From a checkpoint of a small image classifier: trained on stained colorectal tissue patches (NCT-CRC-HE-100K).
Rows from block 5 of a small image classifier, named by matrix and row number. Rows with one number belong to one channel. Each number is 200 + 30 x the weight over its row's rms, rounded and kept within 0 to 999. All counts start at 0. After the name is the row's rms in percent of the matrix's.
After each channel's rows are labels from the 100 images, of 14976, where the channel reaches its highest value: "colour at peak" is the nearest of a few named colours to the mean colour under the peak. Only what is clearly more common there than usual is listed. The data: stained colorectal tissue patches (NCT-CRC-HE-100K). In brackets: how many of the 100, against the usual share in percent.
# convs0: first 3x3 conv (model.blocks.5.convs.0.weight, 96x96x3x3, each kernel summed), inputs 48-95
# convs1: second 3x3 conv (model.blocks.5.convs.1.weight, 96x96x3x3, transposed, each kernel summed), outputs 48-95

convs0.25,113,189,206,206,212,118,239,194,181,208,232,245,203,185,191,223,221,192,151,181,170,165,206,191,231,199,207,165,210,231,231,233,245,201,217,211,204,189,239,215,213,146,222,231,135,176,183,191,210
convs1.25,088,174,200,227,234,232,222,176,206,176,180,165,245,259,238,184,167,198,243,162,184,185,212,244,188,188,200,219,161,214,225,149,197,199,233,202,130,165,182,211,184,190,209,252,247,190,229,217,224
colour at peak: grey (55 vs 22.2)

convs0.76,102,192,205,201,150,164,200,208,164,138,174,170,240,201,165,205,237,172,173,151,212,223,200,224,192,190,188,240,241,207,211,234,179,206,172,220,216,214,216,232,192,163,195,201,174,178,218,234,169
convs1.76,089,225,154,271,212,182,196,172,199,185,296,185,201,196,126,173,184,198,187,210,262,174,217,241,200,173,255,207,185,211,187,169,203,238,184,197,163,199,241,203,207,206,164,245,191,189,155,218,202
colour at peak: brown (80 vs 11.4)

convs0.2,103,173,241,192,172,188,195,205,189,217,206,226,142,208,214,202,149,191,216,245,172,161,213,180,222,198,216,168,226,206,179,229,173,182,148,227,209,230,305,166,172,187,219,212,230,210,220,218,219
convs1.2,094,242,151,208,211,179,251,196,211,234,225,251,158,206,152,215,247,201,180,219,160,168,179,183,217,224,259,193,194,151,177,252,141,237,157,220,213,182,188,226,174,274,201,198,153,188,198,222,171
colour at peak: grey (50 vs 22.2)

convs0.85,059,177,191,200,161,172,193,181,217,188,203,204,199,199,201,166,150,205,220,222,187,173,216,229,207,191,209,213,201,304,179,205,197,195,234,226,193,222,287,191,244,173,153,261,184,231,181,207,185
convs1.85,162,206,191,155,213,228,233,222,191,259,194,239,259,211,208,219,169,152,226,248,194,163,213,138,213,144,218,172,171,186,218,168,205,184,209,138,209,211,203,183,142,205,239,147,161,233,189,190,169
colour at peak: brown (36 vs 11.4)

convs0.3,143,226,210,158,173,194,171,202,225,213,184,198,229,251,222,178,175,178,202,157,217,213,200,166,221,168,214,186,242,161,212,201,189,216,160,172,183,241,102,191,208,216,167,157,186,218,161,179,229
convs1.3,105,245,240,194,161,229,169,176,192,186,205,187,187,219,176,228,249,165,167,220,204,225,163,239,195,205,178,214,185,195,212,191,194,180,185,211,210,228,177,262,204,198,188,219,200,143,237,191,208
colour at peak: grey (59 vs 22.2)

convs0.10,097,197,194,198,231,170,160,145,189,193,211,204,222,202,155,177,195,196,206,250,178,173,150,233,187,236,241,197,190,212,217,208,196,264,168,237,163,206,261,208,238,185,209,174,199,163,202,202,176
convs1.10,093,196,201,195,153,181,185,176,267,157,201,172,246,187,167,164,225,222,180,173,172,220,166,173,248,192,174,167,231,248,177,203,212,183,186,182,187,204,213,206,266,182,171,187,212,201,254,216,206
colour at peak: grey (71 vs 22.2)

convs0.86,077,225,154,208,228,173,193,219,146,175,188,222,183,214,180,178,166,157,214,219,200,194,201,245,189,193,224,201,235,243,184,167,198,244,213,235,219,206,313,225,161,147,250,212,222,170,204,140,184
convs1.86,108,180,149,130,224,197,247,226,221,251,193,197,248,226,196,237,195,153,216,222,217,152,215,163,210,184,222,175,160,172,219,174,180,182,190,144,208,206,212,160,135,246,222,149,144,213,150,163,193
colour at peak: brown (42 vs 11.4)

convs0.44,117,230,225,211,188,232,252,149,160,194,206,167,176,170,147,232,248,208,213,239,198,224,195,243,178,236,142,247,197,220,181,207,156,201,214,238,165,148,278,172,232,206,204,226,262,172,225,164,214
convs1.44,095,185,209,212,200,267,234,182,219,178,217,171,234,260,172,203,222,151,212,187,236,182,232,197,254,176,226,246,191,182,179,204,148,158,197,189,179,207,189,245,211,180,175,211,172,177,212,189,221
colour at peak: pink (67 vs 39.3)

convs0.95,119,151,187,232,173,185,209,205,161,262,147,189,237,195,196,211,191,172,207,235,194,173,197,221,191,161,153,225,150,189,193,225,226,242,182,150,205,166,199,129,250,194,205,204,164,198,220,149,198
convs1.95,087,179,232,199,234,153,174,220,199,234,159,202,202,148,211,223,153,250,164,197,194,206,168,212,153,250,187,210,216,222,192,214,191,215,182,234,251,216,170,200,212,213,194,221,208,234,198,224,153
colour at peak: brown (46 vs 11.4)

convs0.37,078,157,217,183,148,210,169,249,215,234,174,136,196,247,183,280,266,163,149,242,154,182,206,237,200,157,208,218,205,166,203,217,150,218,163,186,220,224,216,163,183,202,178,213,228,197,164,165,211
convs1.37,082,171,245,208,167,175,183,235,165,215,156,215,175,206,242,198,228,261,194,184,195,195,212,204,190,247,186,175,248,202,194,220,176,199,183,267,196,209,209,240,183,187,220,191,190,213,157,214,169
colour at peak: brown (43 vs 11.4)

convs0.64,133,194,187,199,196,191,131,230,256,218,214,211,194,225,260,220,165,266,204,143,201,188,192,197,214,186,242,185,229,167,207,140,216,208,176,157,227,227,132,222,168,189,206,189,200,199,165,207,177
convs1.64,101,232,230,251,165,238,212,180,237,206,221,180,211,232,155,206,225,188,200,174,206,211,204,211,265,209,179,211,187,197,142,204,210,192,177,195,171,230,207,250,229,136,155,241,177,189,214,151,209
colour at peak: white (66 vs 25.1)

convs0.77,114,176,217,247,180,212,138,181,199,218,165,227,159,212,211,220,192,170,194,239,207,180,238,270,216,230,229,163,202,151,204,192,219,262,149,180,202,113,242,197,217,160,208,244,122,208,231,181,182
convs1.77,101,192,195,179,206,218,184,267,188,231,198,175,192,97,208,178,202,224,243,179,186,231,255,202,169,217,185,199,262,245,178,138,160,159,205,219,252,183,192,167,200,219,199,144,196,209,138,213,204
colour at peak: brown (28 vs 11.4)

convs0.88,076,198,205,219,169,147,197,194,158,241,190,249,204,241,126,202,230,205,172,171,204,184,257,173,198,141,204,161,176,224,223,214,219,232,189,220,244,250,257,182,164,211,187,207,224,191,184,144,206
convs1.88,100,164,169,174,132,199,221,236,204,220,172,237,210,266,203,174,158,203,234,261,205,174,254,181,156,159,223,178,163,184,241,196,204,156,226,181,193,193,185,190,148,167,226,178,137,219,185,173,190
colour at peak: brown (62 vs 11.4)

convs0.32,124,184,189,180,201,204,228,206,220,203,220,195,224,185,185,184,204,220,192,163,220,256,221,220,197,232,209,197,206,180,233,189,195,86,233,206,197,201,203,176,130,176,201,172,223,208,193,189,234
convs1.32,095,167,263,165,211,172,193,221,195,126,179,136,219,167,194,220,200,279,214,198,174,197,210,245,155,212,152,225,225,231,154,187,217,165,202,196,208,197,171,149,164,210,224,211,210,193,200,148,207
colour at peak: grey (53 vs 22.2)

convs0.30,093,191,226,179,168,179,202,194,187,194,225,275,177,212,249,234,217,209,172,178,178,128,167,215,233,196,198,198,204,237,267,218,229,181,204,221,210,184,281,182,184,159,229,194,150,179,196,187,187
convs1.30,091,163,211,212,228,213,196,172,178,208,171,215,179,239,243,226,199,196,193,157,185,209,213,202,224,231,223,227,223,213,241,246,203,185,267,235,168,179,177,211,233,217,218,254,254,194,212,200,214
colour at peak: grey (60 vs 22.2)

convs0.9,072,212,205,233,155,162,203,223,122,220,207,219,202,217,174,215,232,162,200,211,186,199,197,189,176,142,160,174,208,199,199,218,213,188,152,248,192,224,285,195,223,235,201,188,197,175,152,183,221
convs1.9,138,167,189,158,198,211,237,234,196,225,168,226,251,214,219,216,152,180,232,235,190,161,234,162,186,137,218,190,178,194,225,157,211,157,223,148,210,218,203,159,136,186,248,147,155,219,185,183,171
colour at peak: brown (38 vs 11.4)

convs0.54,115,198,208,175,221,195,129,172,191,214,192,195,203,128,231,227,150,201,238,144,266,195,215,210,234,167,184,131,145,228,212,168,274,198,219,226,230,213,237,207,161,205,231,213,215,203,200,196,199
convs1.54,097,237,231,223,196,156,202,122,188,208,193,230,192,133,195,123,254,225,159,210,162,219,185,174,221,224,192,182,197,211,196,211,171,251,186,238,148,225,213,199,215,195,179,231,217,229,170,166,190
colour at peak: grey (49 vs 22.2)

convs0.34,062,195,211,190,195,173,180,196,150,228,239,222,209,220,190,229,161,211,178,233,185,216,190,189,216,190,178,199,229,211,201,166,189,172,193,240,167,190,316,245,207,187,243,198,214,141,227,161,238
convs1.34,089,187,167,232,234,227,225,187,151,202,205,243,207,159,211,224,194,193,233,217,185,166,152,146,241,204,246,183,195,175,236,217,190,243,241,169,186,223,184,165,209,223,251,197,186,222,217,255,183
colour at peak: grey (65 vs 22.2)

convs0.74,066,207,226,256,227,220,221,176,194,207,152,202,160,229,214,166,208,202,194,250,192,188,242,205,228,225,186,179,254,231,145,188,180,170,146,244,174,206,253,195,182,182,267,270,242,161,198,195,209
convs1.74,078,141,164,185,183,178,212,190,196,132,224,137,207,175,198,236,168,176,210,191,259,140,232,225,219,173,200,172,193,179,215,203,143,189,220,154,134,202,215,228,211,179,200,188,192,187,202,206,222
colour at peak: pink (65 vs 39.3)

convs0.71,109,191,217,149,193,261,186,195,213,196,209,228,190,203,222,196,202,176,217,184,203,109,187,201,173,211,205,214,200,162,162,177,202,162,226,173,197,213,246,152,163,218,216,170,193,216,229,156,169
convs1.71,100,290,194,186,169,181,210,173,215,210,242,215,185,192,181,197,218,222,129,197,161,243,176,183,174,198,200,190,230,177,194,258,239,258,183,207,241,162,211,207,234,176,142,232,224,233,199,237,212
colour at peak: brown (41 vs 11.4)

convs0.11,056,189,206,193,220,155,212,161,193,234,205,199,199,187,176,193,223,218,233,159,220,178,246,226,248,210,138,198,224,243,189,157,222,243,193,197,206,254,290,252,169,185,177,226,219,198,213,199,174
convs1.11,091,185,196,206,217,215,226,182,233,217,184,258,177,175,202,155,231,197,212,184,173,160,223,165,252,206,200,181,226,238,230,185,251,209,220,172,147,199,171,223,234,129,193,230,223,213,242,180,248
colour at peak: white (85 vs 25.1)

convs0.15,109,172,218,187,174,167,170,197,214,143,239,204,184,219,203,205,229,182,144,210,206,174,165,211,202,222,189,186,172,203,196,221,179,192,187,230,172,189,216,217,120,215,264,184,198,193,226,228,191
convs1.15,098,175,215,197,178,237,200,230,140,231,196,196,212,191,196,174,176,215,221,165,190,176,179,207,180,228,181,176,192,192,260,167,242,259,206,214,213,203,169,142,148,212,230,221,206,202,217,231,185
colour at peak: grey (69 vs 22.2)

convs0.68,131,187,226,237,219,187,235,223,190,161,230,175,208,150,170,239,269,192,221,208,242,205,200,131,119,225,210,190,197,165,168,237,213,223,152,173,186,133,220,220,189,185,206,190,190,170,222,212,182
convs1.68,114,241,204,171,208,228,212,217,184,166,227,199,197,215,170,238,205,165,192,186,201,244,180,169,205,186,218,216,206,195,179,248,159,165,198,161,247,197,167,254,216,215,203,165,247,183,251,172,198
colour at peak: grey (62 vs 22.2)

convs0.87,112,157,189,249,263,207,149,204,174,174,233,202,169,210,188,230,192,240,217,211,201,231,170,147,195,179,218,172,224,225,222,148,226,189,244,225,225,233,254,230,245,184,184,258,219,206,219,234,172
convs1.87,095,215,231,247,233,171,161,165,175,215,153,197,198,183,219,154,198,248,208,198,220,220,161,237,189,251,161,193,243,220,240,246,239,264,201,247,219,237,201,192,211,229,209,254,260,189,216,158,209
colour at peak: grey (49 vs 22.2)

convs0.92,081,202,225,206,217,210,165,219,227,195,168,221,223,218,166,192,190,223,199,245,211,174,167,198,141,218,197,202,226,144,199,200,223,212,188,196,238,204,318,168,230,185,194,227,170,180,186,180,192
convs1.92,102,237,188,186,195,221,189,238,231,238,216,230,213,184,147,198,204,216,190,222,200,195,234,126,238,178,236,154,254,218,212,178,213,199,193,165,202,165,248,214,215,156,215,180,257,246,234,236,206
colour at peak: white (76 vs 25.1)

convs0.36,107,175,222,216,245,186,260,202,205,194,196,202,205,233,203,200,190,211,187,217,258,240,189,183,195,172,118,228,218,206,204,182,215,202,181,214,176,240,248,224,251,162,146,211,180,177,202,224,241
convs1.36,093,249,206,232,258,161,198,185,216,208,254,230,185,190,148,200,242,191,169,186,200,191,162,240,237,232,235,134,186,188,169,258,241,201,184,218,227,249,205,204,193,218,213,227,182,187,181,193,197
colour at peak: brown (66 vs 11.4)

convs0.89,115,169,209,226,189,215,226,231,215,205,253,222,234,215,250,219,182,220,206,197,241,135,220,156,155,231,193,145,197,214,119,180,174,168,176,167,183,183,214,170,222,253,195,142,183,205,240,180,247
convs1.89,095,247,203,144,166,217,192,182,222,181,229,156,196,213,178,194,203,159,161,166,186,252,175,192,200,167,167,217,191,163,143,217,235,185,171,184,238,176,200,228,235,212,149,166,227,182,189,172,246
colour at peak: white (54 vs 25.1)

convs0.4,072,214,198,197,197,198,186,232,117,249,223,151,209,164,210,260,197,208,214,192,214,178,186,167,231,206,176,170,226,205,211,213,175,223,215,217,205,190,305,242,192,211,247,173,209,183,223,207,192
convs1.4,178,197,201,151,213,219,226,228,186,248,184,230,260,204,203,220,181,160,220,236,184,155,205,146,218,160,210,186,172,185,213,166,203,177,196,138,215,230,206,173,139,209,245,145,154,222,194,189,184
colour at peak: brown (35 vs 11.4)

convs0.20,085,192,218,242,194,212,215,187,168,146,218,190,226,208,177,159,161,193,184,239,233,230,219,164,183,243,155,237,180,201,168,204,141,171,172,211,184,229,208,220,234,170,171,172,191,155,216,266,231
convs1.20,087,224,199,223,231,129,171,152,194,222,248,182,206,143,144,184,221,224,140,208,239,199,161,232,247,218,204,174,194,227,187,243,238,186,219,202,190,217,268,171,260,209,172,225,205,219,176,198,196
colour at peak: brown (63 vs 11.4)

convs0.52,111,179,186,206,174,231,206,196,181,216,220,151,208,157,172,218,232,187,207,198,212,197,199,251,192,243,154,214,151,215,227,191,180,188,194,231,167,152,324,213,196,218,215,217,222,209,209,152,196
convs1.52,091,171,218,182,163,270,232,199,189,185,200,215,227,243,192,201,168,171,223,225,201,195,209,153,239,159,212,164,170,178,196,188,179,151,193,155,210,236,176,250,185,156,196,166,139,187,198,191,203
colour at peak: grey (48 vs 22.2)

convs0.67,083,235,156,224,175,134,176,170,176,223,186,175,237,224,176,254,211,201,199,198,245,270,219,193,126,237,216,193,169,194,201,183,207,217,175,240,196,195,232,196,213,185,163,225,166,218,199,205,160
convs1.67,099,198,126,221,170,226,207,251,215,229,205,202,153,237,236,143,240,213,192,149,198,180,235,214,153,201,264,233,217,169,224,198,201,213,200,190,190,161,209,181,129,233,216,219,199,203,197,217,194
colour at peak: brown (44 vs 11.4)

convs0.48,100,207,190,165,237,204,159,192,223,129,231,202,170,184,218,225,221,239,170,209,242,219,160,153,198,242,175,218,190,232,194,179,160,171,246,229,201,199,227,179,141,202,212,251,238,203,216,179,210
convs1.48,095,206,210,177,164,227,165,205,213,261,179,203,277,154,202,159,131,247,220,194,220,217,218,187,137,171,158,205,189,196,230,168,231,213,231,210,227,171,228,174,217,188,172,204,252,249,171,193,190
colour at peak: grey (48 vs 22.2)

convs0.1,086,177,167,215,147,191,219,154,196,195,217,205,214,190,147,146,214,163,182,184,162,185,255,222,177,234,201,204,203,204,203,175,203,155,188,207,164,286,249,210,172,250,177,177,259,198,200,204,260
convs1.1,102,163,173,172,215,232,231,208,204,232,194,228,220,214,206,208,161,170,226,238,248,186,236,177,236,158,211,188,195,185,222,162,213,179,217,183,218,221,206,179,176,164,216,173,157,188,171,150,157
colour at peak: grey (50 vs 22.2); brown (47 vs 11.4)

convs0.70,110,248,212,175,193,136,226,207,219,193,209,235,196,227,179,177,215,203,205,179,193,211,260,146,203,192,187,124,184,219,202,190,229,183,208,224,164,197,237,238,220,224,209,164,204,228,154,187,220
convs1.70,090,151,224,172,176,192,191,174,171,183,154,197,207,190,242,184,141,239,236,188,203,217,261,205,167,176,167,203,224,240,222,160,215,171,230,253,173,173,143,192,188,192,246,195,195,197,159,219,192
colour at peak: pink (69 vs 39.3)

convs0.73,107,216,157,182,189,194,220,208,190,245,236,268,194,206,192,203,230,229,215,221,193,149,185,242,174,242,205,167,166,188,191,217,188,221,198,188,212,252,206,199,215,218,188,205,170,169,186,151,206
convs1.73,095,191,193,207,278,184,239,153,221,158,221,202,170,209,226,185,218,200,230,198,182,220,217,197,242,199,218,192,202,205,160,167,241,235,188,192,209,221,189,236,211,172,156,273,252,170,213,187,195
colour at peak: brown (34 vs 11.4)

convs0.31,120,147,198,242,215,206,166,195,204,195,205,221,196,211,222,231,169,214,193,218,234,179,180,200,241,195,197,172,225,228,163,191,232,212,149,237,213,171,255,218,186,198,212,238,147,184,250,217,176
convs1.31,102,178,221,200,170,200,230,205,205,151,208,137,191,184,214,189,253,244,216,210,192,197,232,232,169,257,139,233,205,200,138,210,147,190,200,231,185,230,200,210,232,205,210,213,221,176,188,166,205
colour at peak: white (77 vs 25.1)

convs0.75,122,205,218,214,160,245,168,135,195,249,218,218,229,153,242,234,178,246,149,193,251,193,162,234,187,256,204,117,184,162,189,159,230,223,161,210,203,190,207,183,209,238,196,192,186,238,196,148,191
convs1.75,097,212,214,214,248,182,158,223,196,189,222,197,190,198,173,221,186,213,222,186,166,267,215,226,227,169,162,249,195,207,171,156,221,181,188,178,232,199,165,213,251,172,151,245,202,85,200,152,226
colour at peak: white (55 vs 25.1)

convs0.6,108,144,222,206,162,196,156,226,196,190,225,211,205,193,223,217,124,221,245,213,156,216,192,219,256,173,151,153,233,213,235,205,167,225,197,265,174,212,244,277,251,199,173,230,254,178,190,228,223
convs1.6,106,227,219,193,202,274,222,198,166,186,211,227,257,195,228,187,189,188,199,205,160,175,170,149,223,158,200,272,161,172,208,231,217,217,205,158,208,215,197,182,164,197,244,165,181,205,235,208,185
colour at peak: brown (44 vs 11.4)

convs0.61,092,201,216,184,198,191,219,205,147,117,214,158,229,140,157,191,209,198,210,245,173,156,207,202,195,183,204,192,212,249,163,197,210,207,241,232,227,209,295,220,232,181,212,249,185,176,228,195,200
convs1.61,128,199,258,167,229,231,240,204,181,257,188,244,258,196,203,220,188,160,222,258,198,167,194,154,233,151,188,164,175,196,197,161,200,163,213,165,216,244,225,192,164,175,227,158,158,216,198,191,168
colour at peak: brown (40 vs 11.4)

convs0.28,113,243,207,215,165,147,246,179,199,259,187,189,218,205,204,176,188,181,239,244,176,206,228,194,265,204,200,198,183,220,140,186,119,196,179,206,145,175,215,195,213,242,186,174,190,244,208,205,251
convs1.28,096,197,212,203,201,144,233,156,186,216,150,230,248,229,210,153,255,226,213,134,197,169,204,218,172,202,184,303,205,235,217,245,216,208,211,218,123,224,171,179,199,199,217,214,179,200,173,237,166
colour at peak: pink (66 vs 39.3)

convs0.55,074,185,183,194,205,181,172,195,179,235,184,196,213,213,209,219,179,260,185,240,184,230,216,218,182,189,157,202,207,152,191,178,196,196,202,231,199,198,304,260,230,222,238,257,217,193,187,170,239
convs1.55,093,194,191,198,208,213,175,220,264,248,206,242,220,212,171,166,210,208,220,219,189,176,217,126,211,178,234,178,195,219,256,173,260,196,205,139,163,162,205,181,192,163,231,176,215,258,204,214,198
colour at peak: white (56 vs 25.1)

convs0.39,090,237,224,197,158,208,200,211,143,237,167,166,245,176,230,200,202,171,196,204,220,193,186,214,197,230,169,191,189,198,194,169,204,216,145,203,169,204,303,190,162,155,187,224,183,217,265,200,189
convs1.39,102,205,163,166,240,240,207,268,175,228,201,200,212,181,218,225,176,136,233,204,235,205,211,173,216,170,212,165,162,182,211,160,204,186,207,161,255,208,217,179,155,239,237,159,143,194,169,167,195
colour at peak: grey (49 vs 22.2); brown (45 vs 11.4)

convs0.42,105,232,226,221,210,192,189,216,184,257,164,179,206,221,208,202,166,176,186,238,190,187,242,193,207,239,181,155,186,214,188,182,189,217,186,205,154,149,312,187,181,139,177,231,175,201,187,180,213
convs1.42,155,183,185,155,206,219,213,240,201,246,188,211,266,198,199,213,171,173,236,218,184,156,225,148,204,160,220,206,196,208,213,145,201,184,208,139,213,198,189,165,139,204,253,147,161,231,197,187,192
colour at peak: grey (55 vs 22.2)

convs0.82,112,258,176,134,236,222,227,193,193,214,198,225,196,166,236,122,147,148,241,174,180,140,217,158,113,153,188,194,195,182,212,209,177,195,181,162,217,228,204,191,180,213,194,189,181,177,169,213,120
convs1.82,086,172,229,191,213,224,240,189,169,188,169,199,178,206,221,150,204,212,215,192,195,128,193,206,185,242,192,208,184,210,266,212,231,161,175,197,171,229,194,215,204,205,230,191,214,241,224,296,194
colour at peak: brown (39 vs 11.4)

convs0.46,112,138,211,185,188,171,180,193,181,150,165,165,233,222,194,172,162,250,175,175,252,231,190,181,218,171,207,177,230,174,222,181,190,163,178,210,172,158,197,181,155,190,207,172,236,220,174,232,168
convs1.46,092,182,224,223,231,205,188,181,196,159,187,141,188,195,203,199,187,211,177,211,249,207,189,234,191,214,164,248,174,245,154,189,256,225,174,206,213,205,207,204,219,176,158,234,261,228,202,226,222
colour at peak: grey (56 vs 22.2); brown (43 vs 11.4)

convs0.16,071,219,206,213,184,259,185,179,243,186,164,205,175,177,216,234,196,173,203,174,216,198,218,250,206,190,197,269,193,182,186,209,229,240,139,166,180,162,193,169,240,196,195,236,157,219,245,164,198
convs1.16,099,185,189,119,203,210,210,221,201,271,180,210,225,231,272,243,201,188,208,197,165,213,215,153,196,170,201,157,182,188,196,139,218,194,184,217,264,184,192,209,161,196,204,174,154,230,147,208,198
colour at peak: white (80 vs 25.1)

convs0.93,093,202,213,171,191,151,198,135,214,218,185,196,160,205,220,200,181,178,178,196,176,218,144,227,281,181,146,270,194,230,246,206,198,223,231,200,215,250,244,241,204,185,190,204,192,208,146,220,237
convs1.93,086,256,183,159,228,200,197,177,201,231,251,201,221,175,98,198,230,184,181,160,212,233,144,184,244,151,205,173,187,226,207,192,250,166,148,176,214,213,214,201,193,197,187,164,195,200,238,186,219
colour at peak: brown (73 vs 11.4)

convs0.0,069,241,149,176,179,202,170,211,159,230,244,221,247,172,167,233,174,213,162,168,202,165,169,196,199,202,218,244,230,235,200,190,178,243,192,258,162,225,260,247,187,242,192,215,214,152,222,193,203
convs1.0,098,187,240,167,255,233,199,205,175,208,201,222,214,153,170,250,181,121,219,248,210,199,158,170,258,176,191,174,233,162,188,188,181,198,229,181,205,240,225,196,215,204,223,191,163,174,229,231,201
colour at peak: grey (51 vs 22.2)

convs0.51,135,212,251,188,155,175,153,214,193,196,218,170,230,177,195,238,152,182,197,150,202,206,213,163,208,139,172,208,208,217,189,128,195,229,180,180,210,189,140,213,192,223,189,208,197,232,173,222,160
convs1.51,097,197,213,207,220,212,202,198,204,130,288,149,197,195,157,184,161,191,224,159,220,236,192,217,206,202,166,200,229,226,153,146,167,250,170,191,228,167,179,257,207,182,183,218,257,213,188,167,224
colour at peak: brown (66 vs 11.4)

convs0.66,103,176,231,225,179,172,160,261,219,186,196,224,203,234,219,232,205,192,228,192,238,189,195,139,139,200,249,193,227,180,128,202,219,177,147,175,158,136,216,181,248,218,184,174,216,208,204,197,242
convs1.66,084,201,183,111,189,185,165,190,204,229,238,157,236,213,182,203,195,231,199,219,159,255,237,181,236,152,205,194,174,188,197,155,213,165,174,177,186,223,222,210,209,166,174,193,215,150,196,157,191
colour at peak: grey (45 vs 22.2)