A small image classifier, trained from scratch.
Model: 2.25M parameters, 32-pixel images, arch resnet, norm batchnorm, activation prelu, depths [2, 4, 4], widths [64, 96, 144].
Training: adamw at rate 0.0047, 23900 steps, batches of 128, held-out accuracy 96%.
Rows from block 2 of a small image classifier, named by matrix and row number. Rows with one number belong to one channel. Each number is 128 + 24 x the weight over its row's rms, rounded and kept within 0 to 255. All counts start at 0. Numbers have three digits each.
Before each channel's rows are labels from the 100 images, of 14976, where the channel reaches its highest value: "responds to" is what is common among them; "peak at" is the part of the image that holds the peak. Only what is clearly more common there than usual is listed. The data: stained colorectal tissue patches (NCT-CRC-HE-100K).
# convs0: first 3x3 conv, stride 2 (model.blocks.2.convs.0.weight, 96x64x3x3, each kernel summed), inputs 0-63
# convs1: second 3x3 conv (model.blocks.2.convs.1.weight, 96x96x3x3, transposed, each kernel summed), outputs 0-95

responds to: tissue: smooth muscle
peak at: bottom right
convs0.23:126166127158122153110113175142097092103152118109143155151123135135104102121141162099110135155096126177145119112089154161149163122138132152129154113130127170118162099117181130131101104165132150
convs1.23:106112074105177152129118156111114133112107115109111098125163157111141076149135106165133081173132139147097127161132129139135116105130122147163160166165099154134144123113124174113141101131092120138148166146137142151123133116137095127170094111163140191118131158109129121121140137131121148172

responds to: tissue: normal colon mucosa
peak at: bottom right
convs0.91:133137125158158154147136153135117109127130119112160156068131137129130123111119134126135082117118129098112132132105145084101098146131116148136142196136028124154130133136141151138117136133150104
convs1.91:126128136126150104111118147122130128133120117120130121140077083118128130212102113174132091140126102113119107105111158150132121171095120114128124122130151125167153134108132170117148112104116040120114147112140122119159134116076156122109118079089150130127139119124135114153131076114120109119

responds to: tissue: lymphocytes; tissue: normal colon mucosa
peak at: bottom right
convs0.67:116117136133120102108096150123156113150088150172134142119115136132119116200117127111120112143190110156126116133128213117133145144128185104097126124136111122102150113133094135122112118114130134
convs1.67:113157102102133157118126099115079129146105140088118150139113128115151168081126124132139144087130074126136121161102159123110129191121173140095088138116135118185143092093146117099142105150140095135124097146146127106168151151125128141108146104169145147145150131128105151130140121125099130088

responds to: tissue: smooth muscle
peak at: bottom left
convs0.66:146145118164113140135101165163135087138134131156109136134120116146099145151129156150123117163137125100157116119078183102147135150138166125130169112126116130096187102123145104097079141140113108
convs1.66:150126155091117119133108107147137136102158065154131104097113069175142126117108143077116147101108147096176117137143134127117114110138074108129102145131136127148136142134110126162101154128124184119091139123115134146112087141122114114091187151120120100155141134173152136151135108114125117142

responds to: tissue: lymphocytes; tissue: smooth muscle
peak at: bottom left
convs0.7:126132139078123147119134073118135110142119118149064109141149085147169101142131088106124142104138143081133151119126109103081138129145142091137090158131129126124137134097122188121125138126132098
convs1.7:145121124139125147120072126137158148101147067158130132084093089157130104130103130100106129141123180101166127121164146130124088110125067118140096131145105132128123177127139138149110141124124195119120147101106118119129095135148105104102168156103110097116152141170139133135126135108120122154

responds to: tissue: lymphocytes
peak at: bottom right
convs0.13:147128134183148104099138203139163122116116161138111134165083158133138112126136163134130119135170137101101128109091142116142113130136147092129176117125160135104153108117079134114141129115122159
convs1.13:126127071149175139131116114112118116117094131130117182119139137134150131117156164144161139132118148108152119172152135113165066138120102159124122044151119117106147145152102158135151126120117142167098146106114132145151121127122119134138149133102150093165116168131158105088132141109123136170

responds to: tissue: mucus
peak at: bottom right
convs0.12:097146122143118139133120150115130121096114120106119136171097154127139120128111157149173212161101115124134142146126125187126094089115124112126149102132156133105147193128155117127108138119120149
convs1.12:135145145112133105118155117150172149104143128113153120123110110137105141195137128117143126150139113140124114154076110091086148153162126104144166128138141140133113132140114065163133163113154105106117089112155179147181180116134139128120132097138157140167089158112118138116114135098099138136

responds to: tissue: normal colon mucosa
peak at: bottom right
convs0.37:198155163131071116169133141128141136133136082122101123129123147122137118152103142149132138146140143133123108144105142153098089092154081077135143133114143147111156089112148133115105146169123127
convs1.37:160123116091136108126183139168153110140088150096129087116129135113091162132127141153140163125153099147064130133114063140088165140121145091102143145129148091129129114138117092133105144127142138120119130169159139095116189159119103140112129137168110132125115109091112145124134131123120152108

responds to: tissue: lymphocytes
peak at: bottom right
convs0.25:105133127153108120171149158139129146118139122113151101110120189160106122122141164165137121148120149157098135139121140107096123131124061118132151085074118151150075149133159124117123140136102146
convs1.25:140111103114120126134072111119143128132146050161123149096109078108135112118106132102081130143157195119180134161153175136135106142109102119128121125117124135123121126130102127140130148151116174117101125131117142111137091124120095116098177125113134111141136148160088163154148155124115160135

responds to: tissue: lymphocytes
peak at: top right
convs0.84:101100115160117102172140170145128131104163136161056146132118130175157125152130173135118134143155133127095117137127122103143146097061163115122144144093120117131139148135153123112128115135113106
convs1.84:136111123129131137116075120134156162111161067167113128090092090154132114128098139100107136144123172112179122135154143136113078089127070120133106125137131119125121181137113138151122145122113192119116135095108125116118092128149112109117161165101116097106149138154121153145130133104130114147

responds to: tissue: tumour epithelium; tissue: normal colon mucosa
peak at: bottom right
convs0.45:161126168105076133132125111107159105152119089106093126109105150147134123170095106143136114127139120061163151152149154139097073131144112141165126141113113128128121161140132148096111142102112128
convs1.45:146084141164178128189148077134160145163158153169105160151111156127103151080121106090149127103130145118150153123143103110151154147127177163130137135098128110113129122159108106134169129130135135123143135107137101144134140112171161092148107137105112121088101120124138088127144098129112130132

responds to: tissue: normal colon mucosa
peak at: bottom right
convs0.30:134105124083138118100153070119155142142123119117152139103135130103119157115141085137144116096151123112136121113130058123133181111149120155160092119129080121176111116103104123132129132114145086
convs1.30:112129134138112135122147112119135110141134156093173119133122157129120097159126146160129090113133049116137119117131175128143096078115129105101121149091152113073123160153170154131121131120124061175111074135133168141162119128127150124118102119125163139135132099131146134154110131100124107119

responds to: tissue: lymphocytes
peak at: bottom left
convs0.54:112171151196115134127123205126109131106121127118091169132107148120148144121126192112136123166097146138165111130133159127132157149137113119120173135141127129124120115156141116102090138138122147
convs1.54:139108125136125132134079118135155172114145072160117123089100093132129100131109130105104143147116191095162119125156148129112091112128078119139110134128113134124123171136138143150124152125122205127115146078116124110129101120149106103096175145107115083109143149173138130139126140111134129143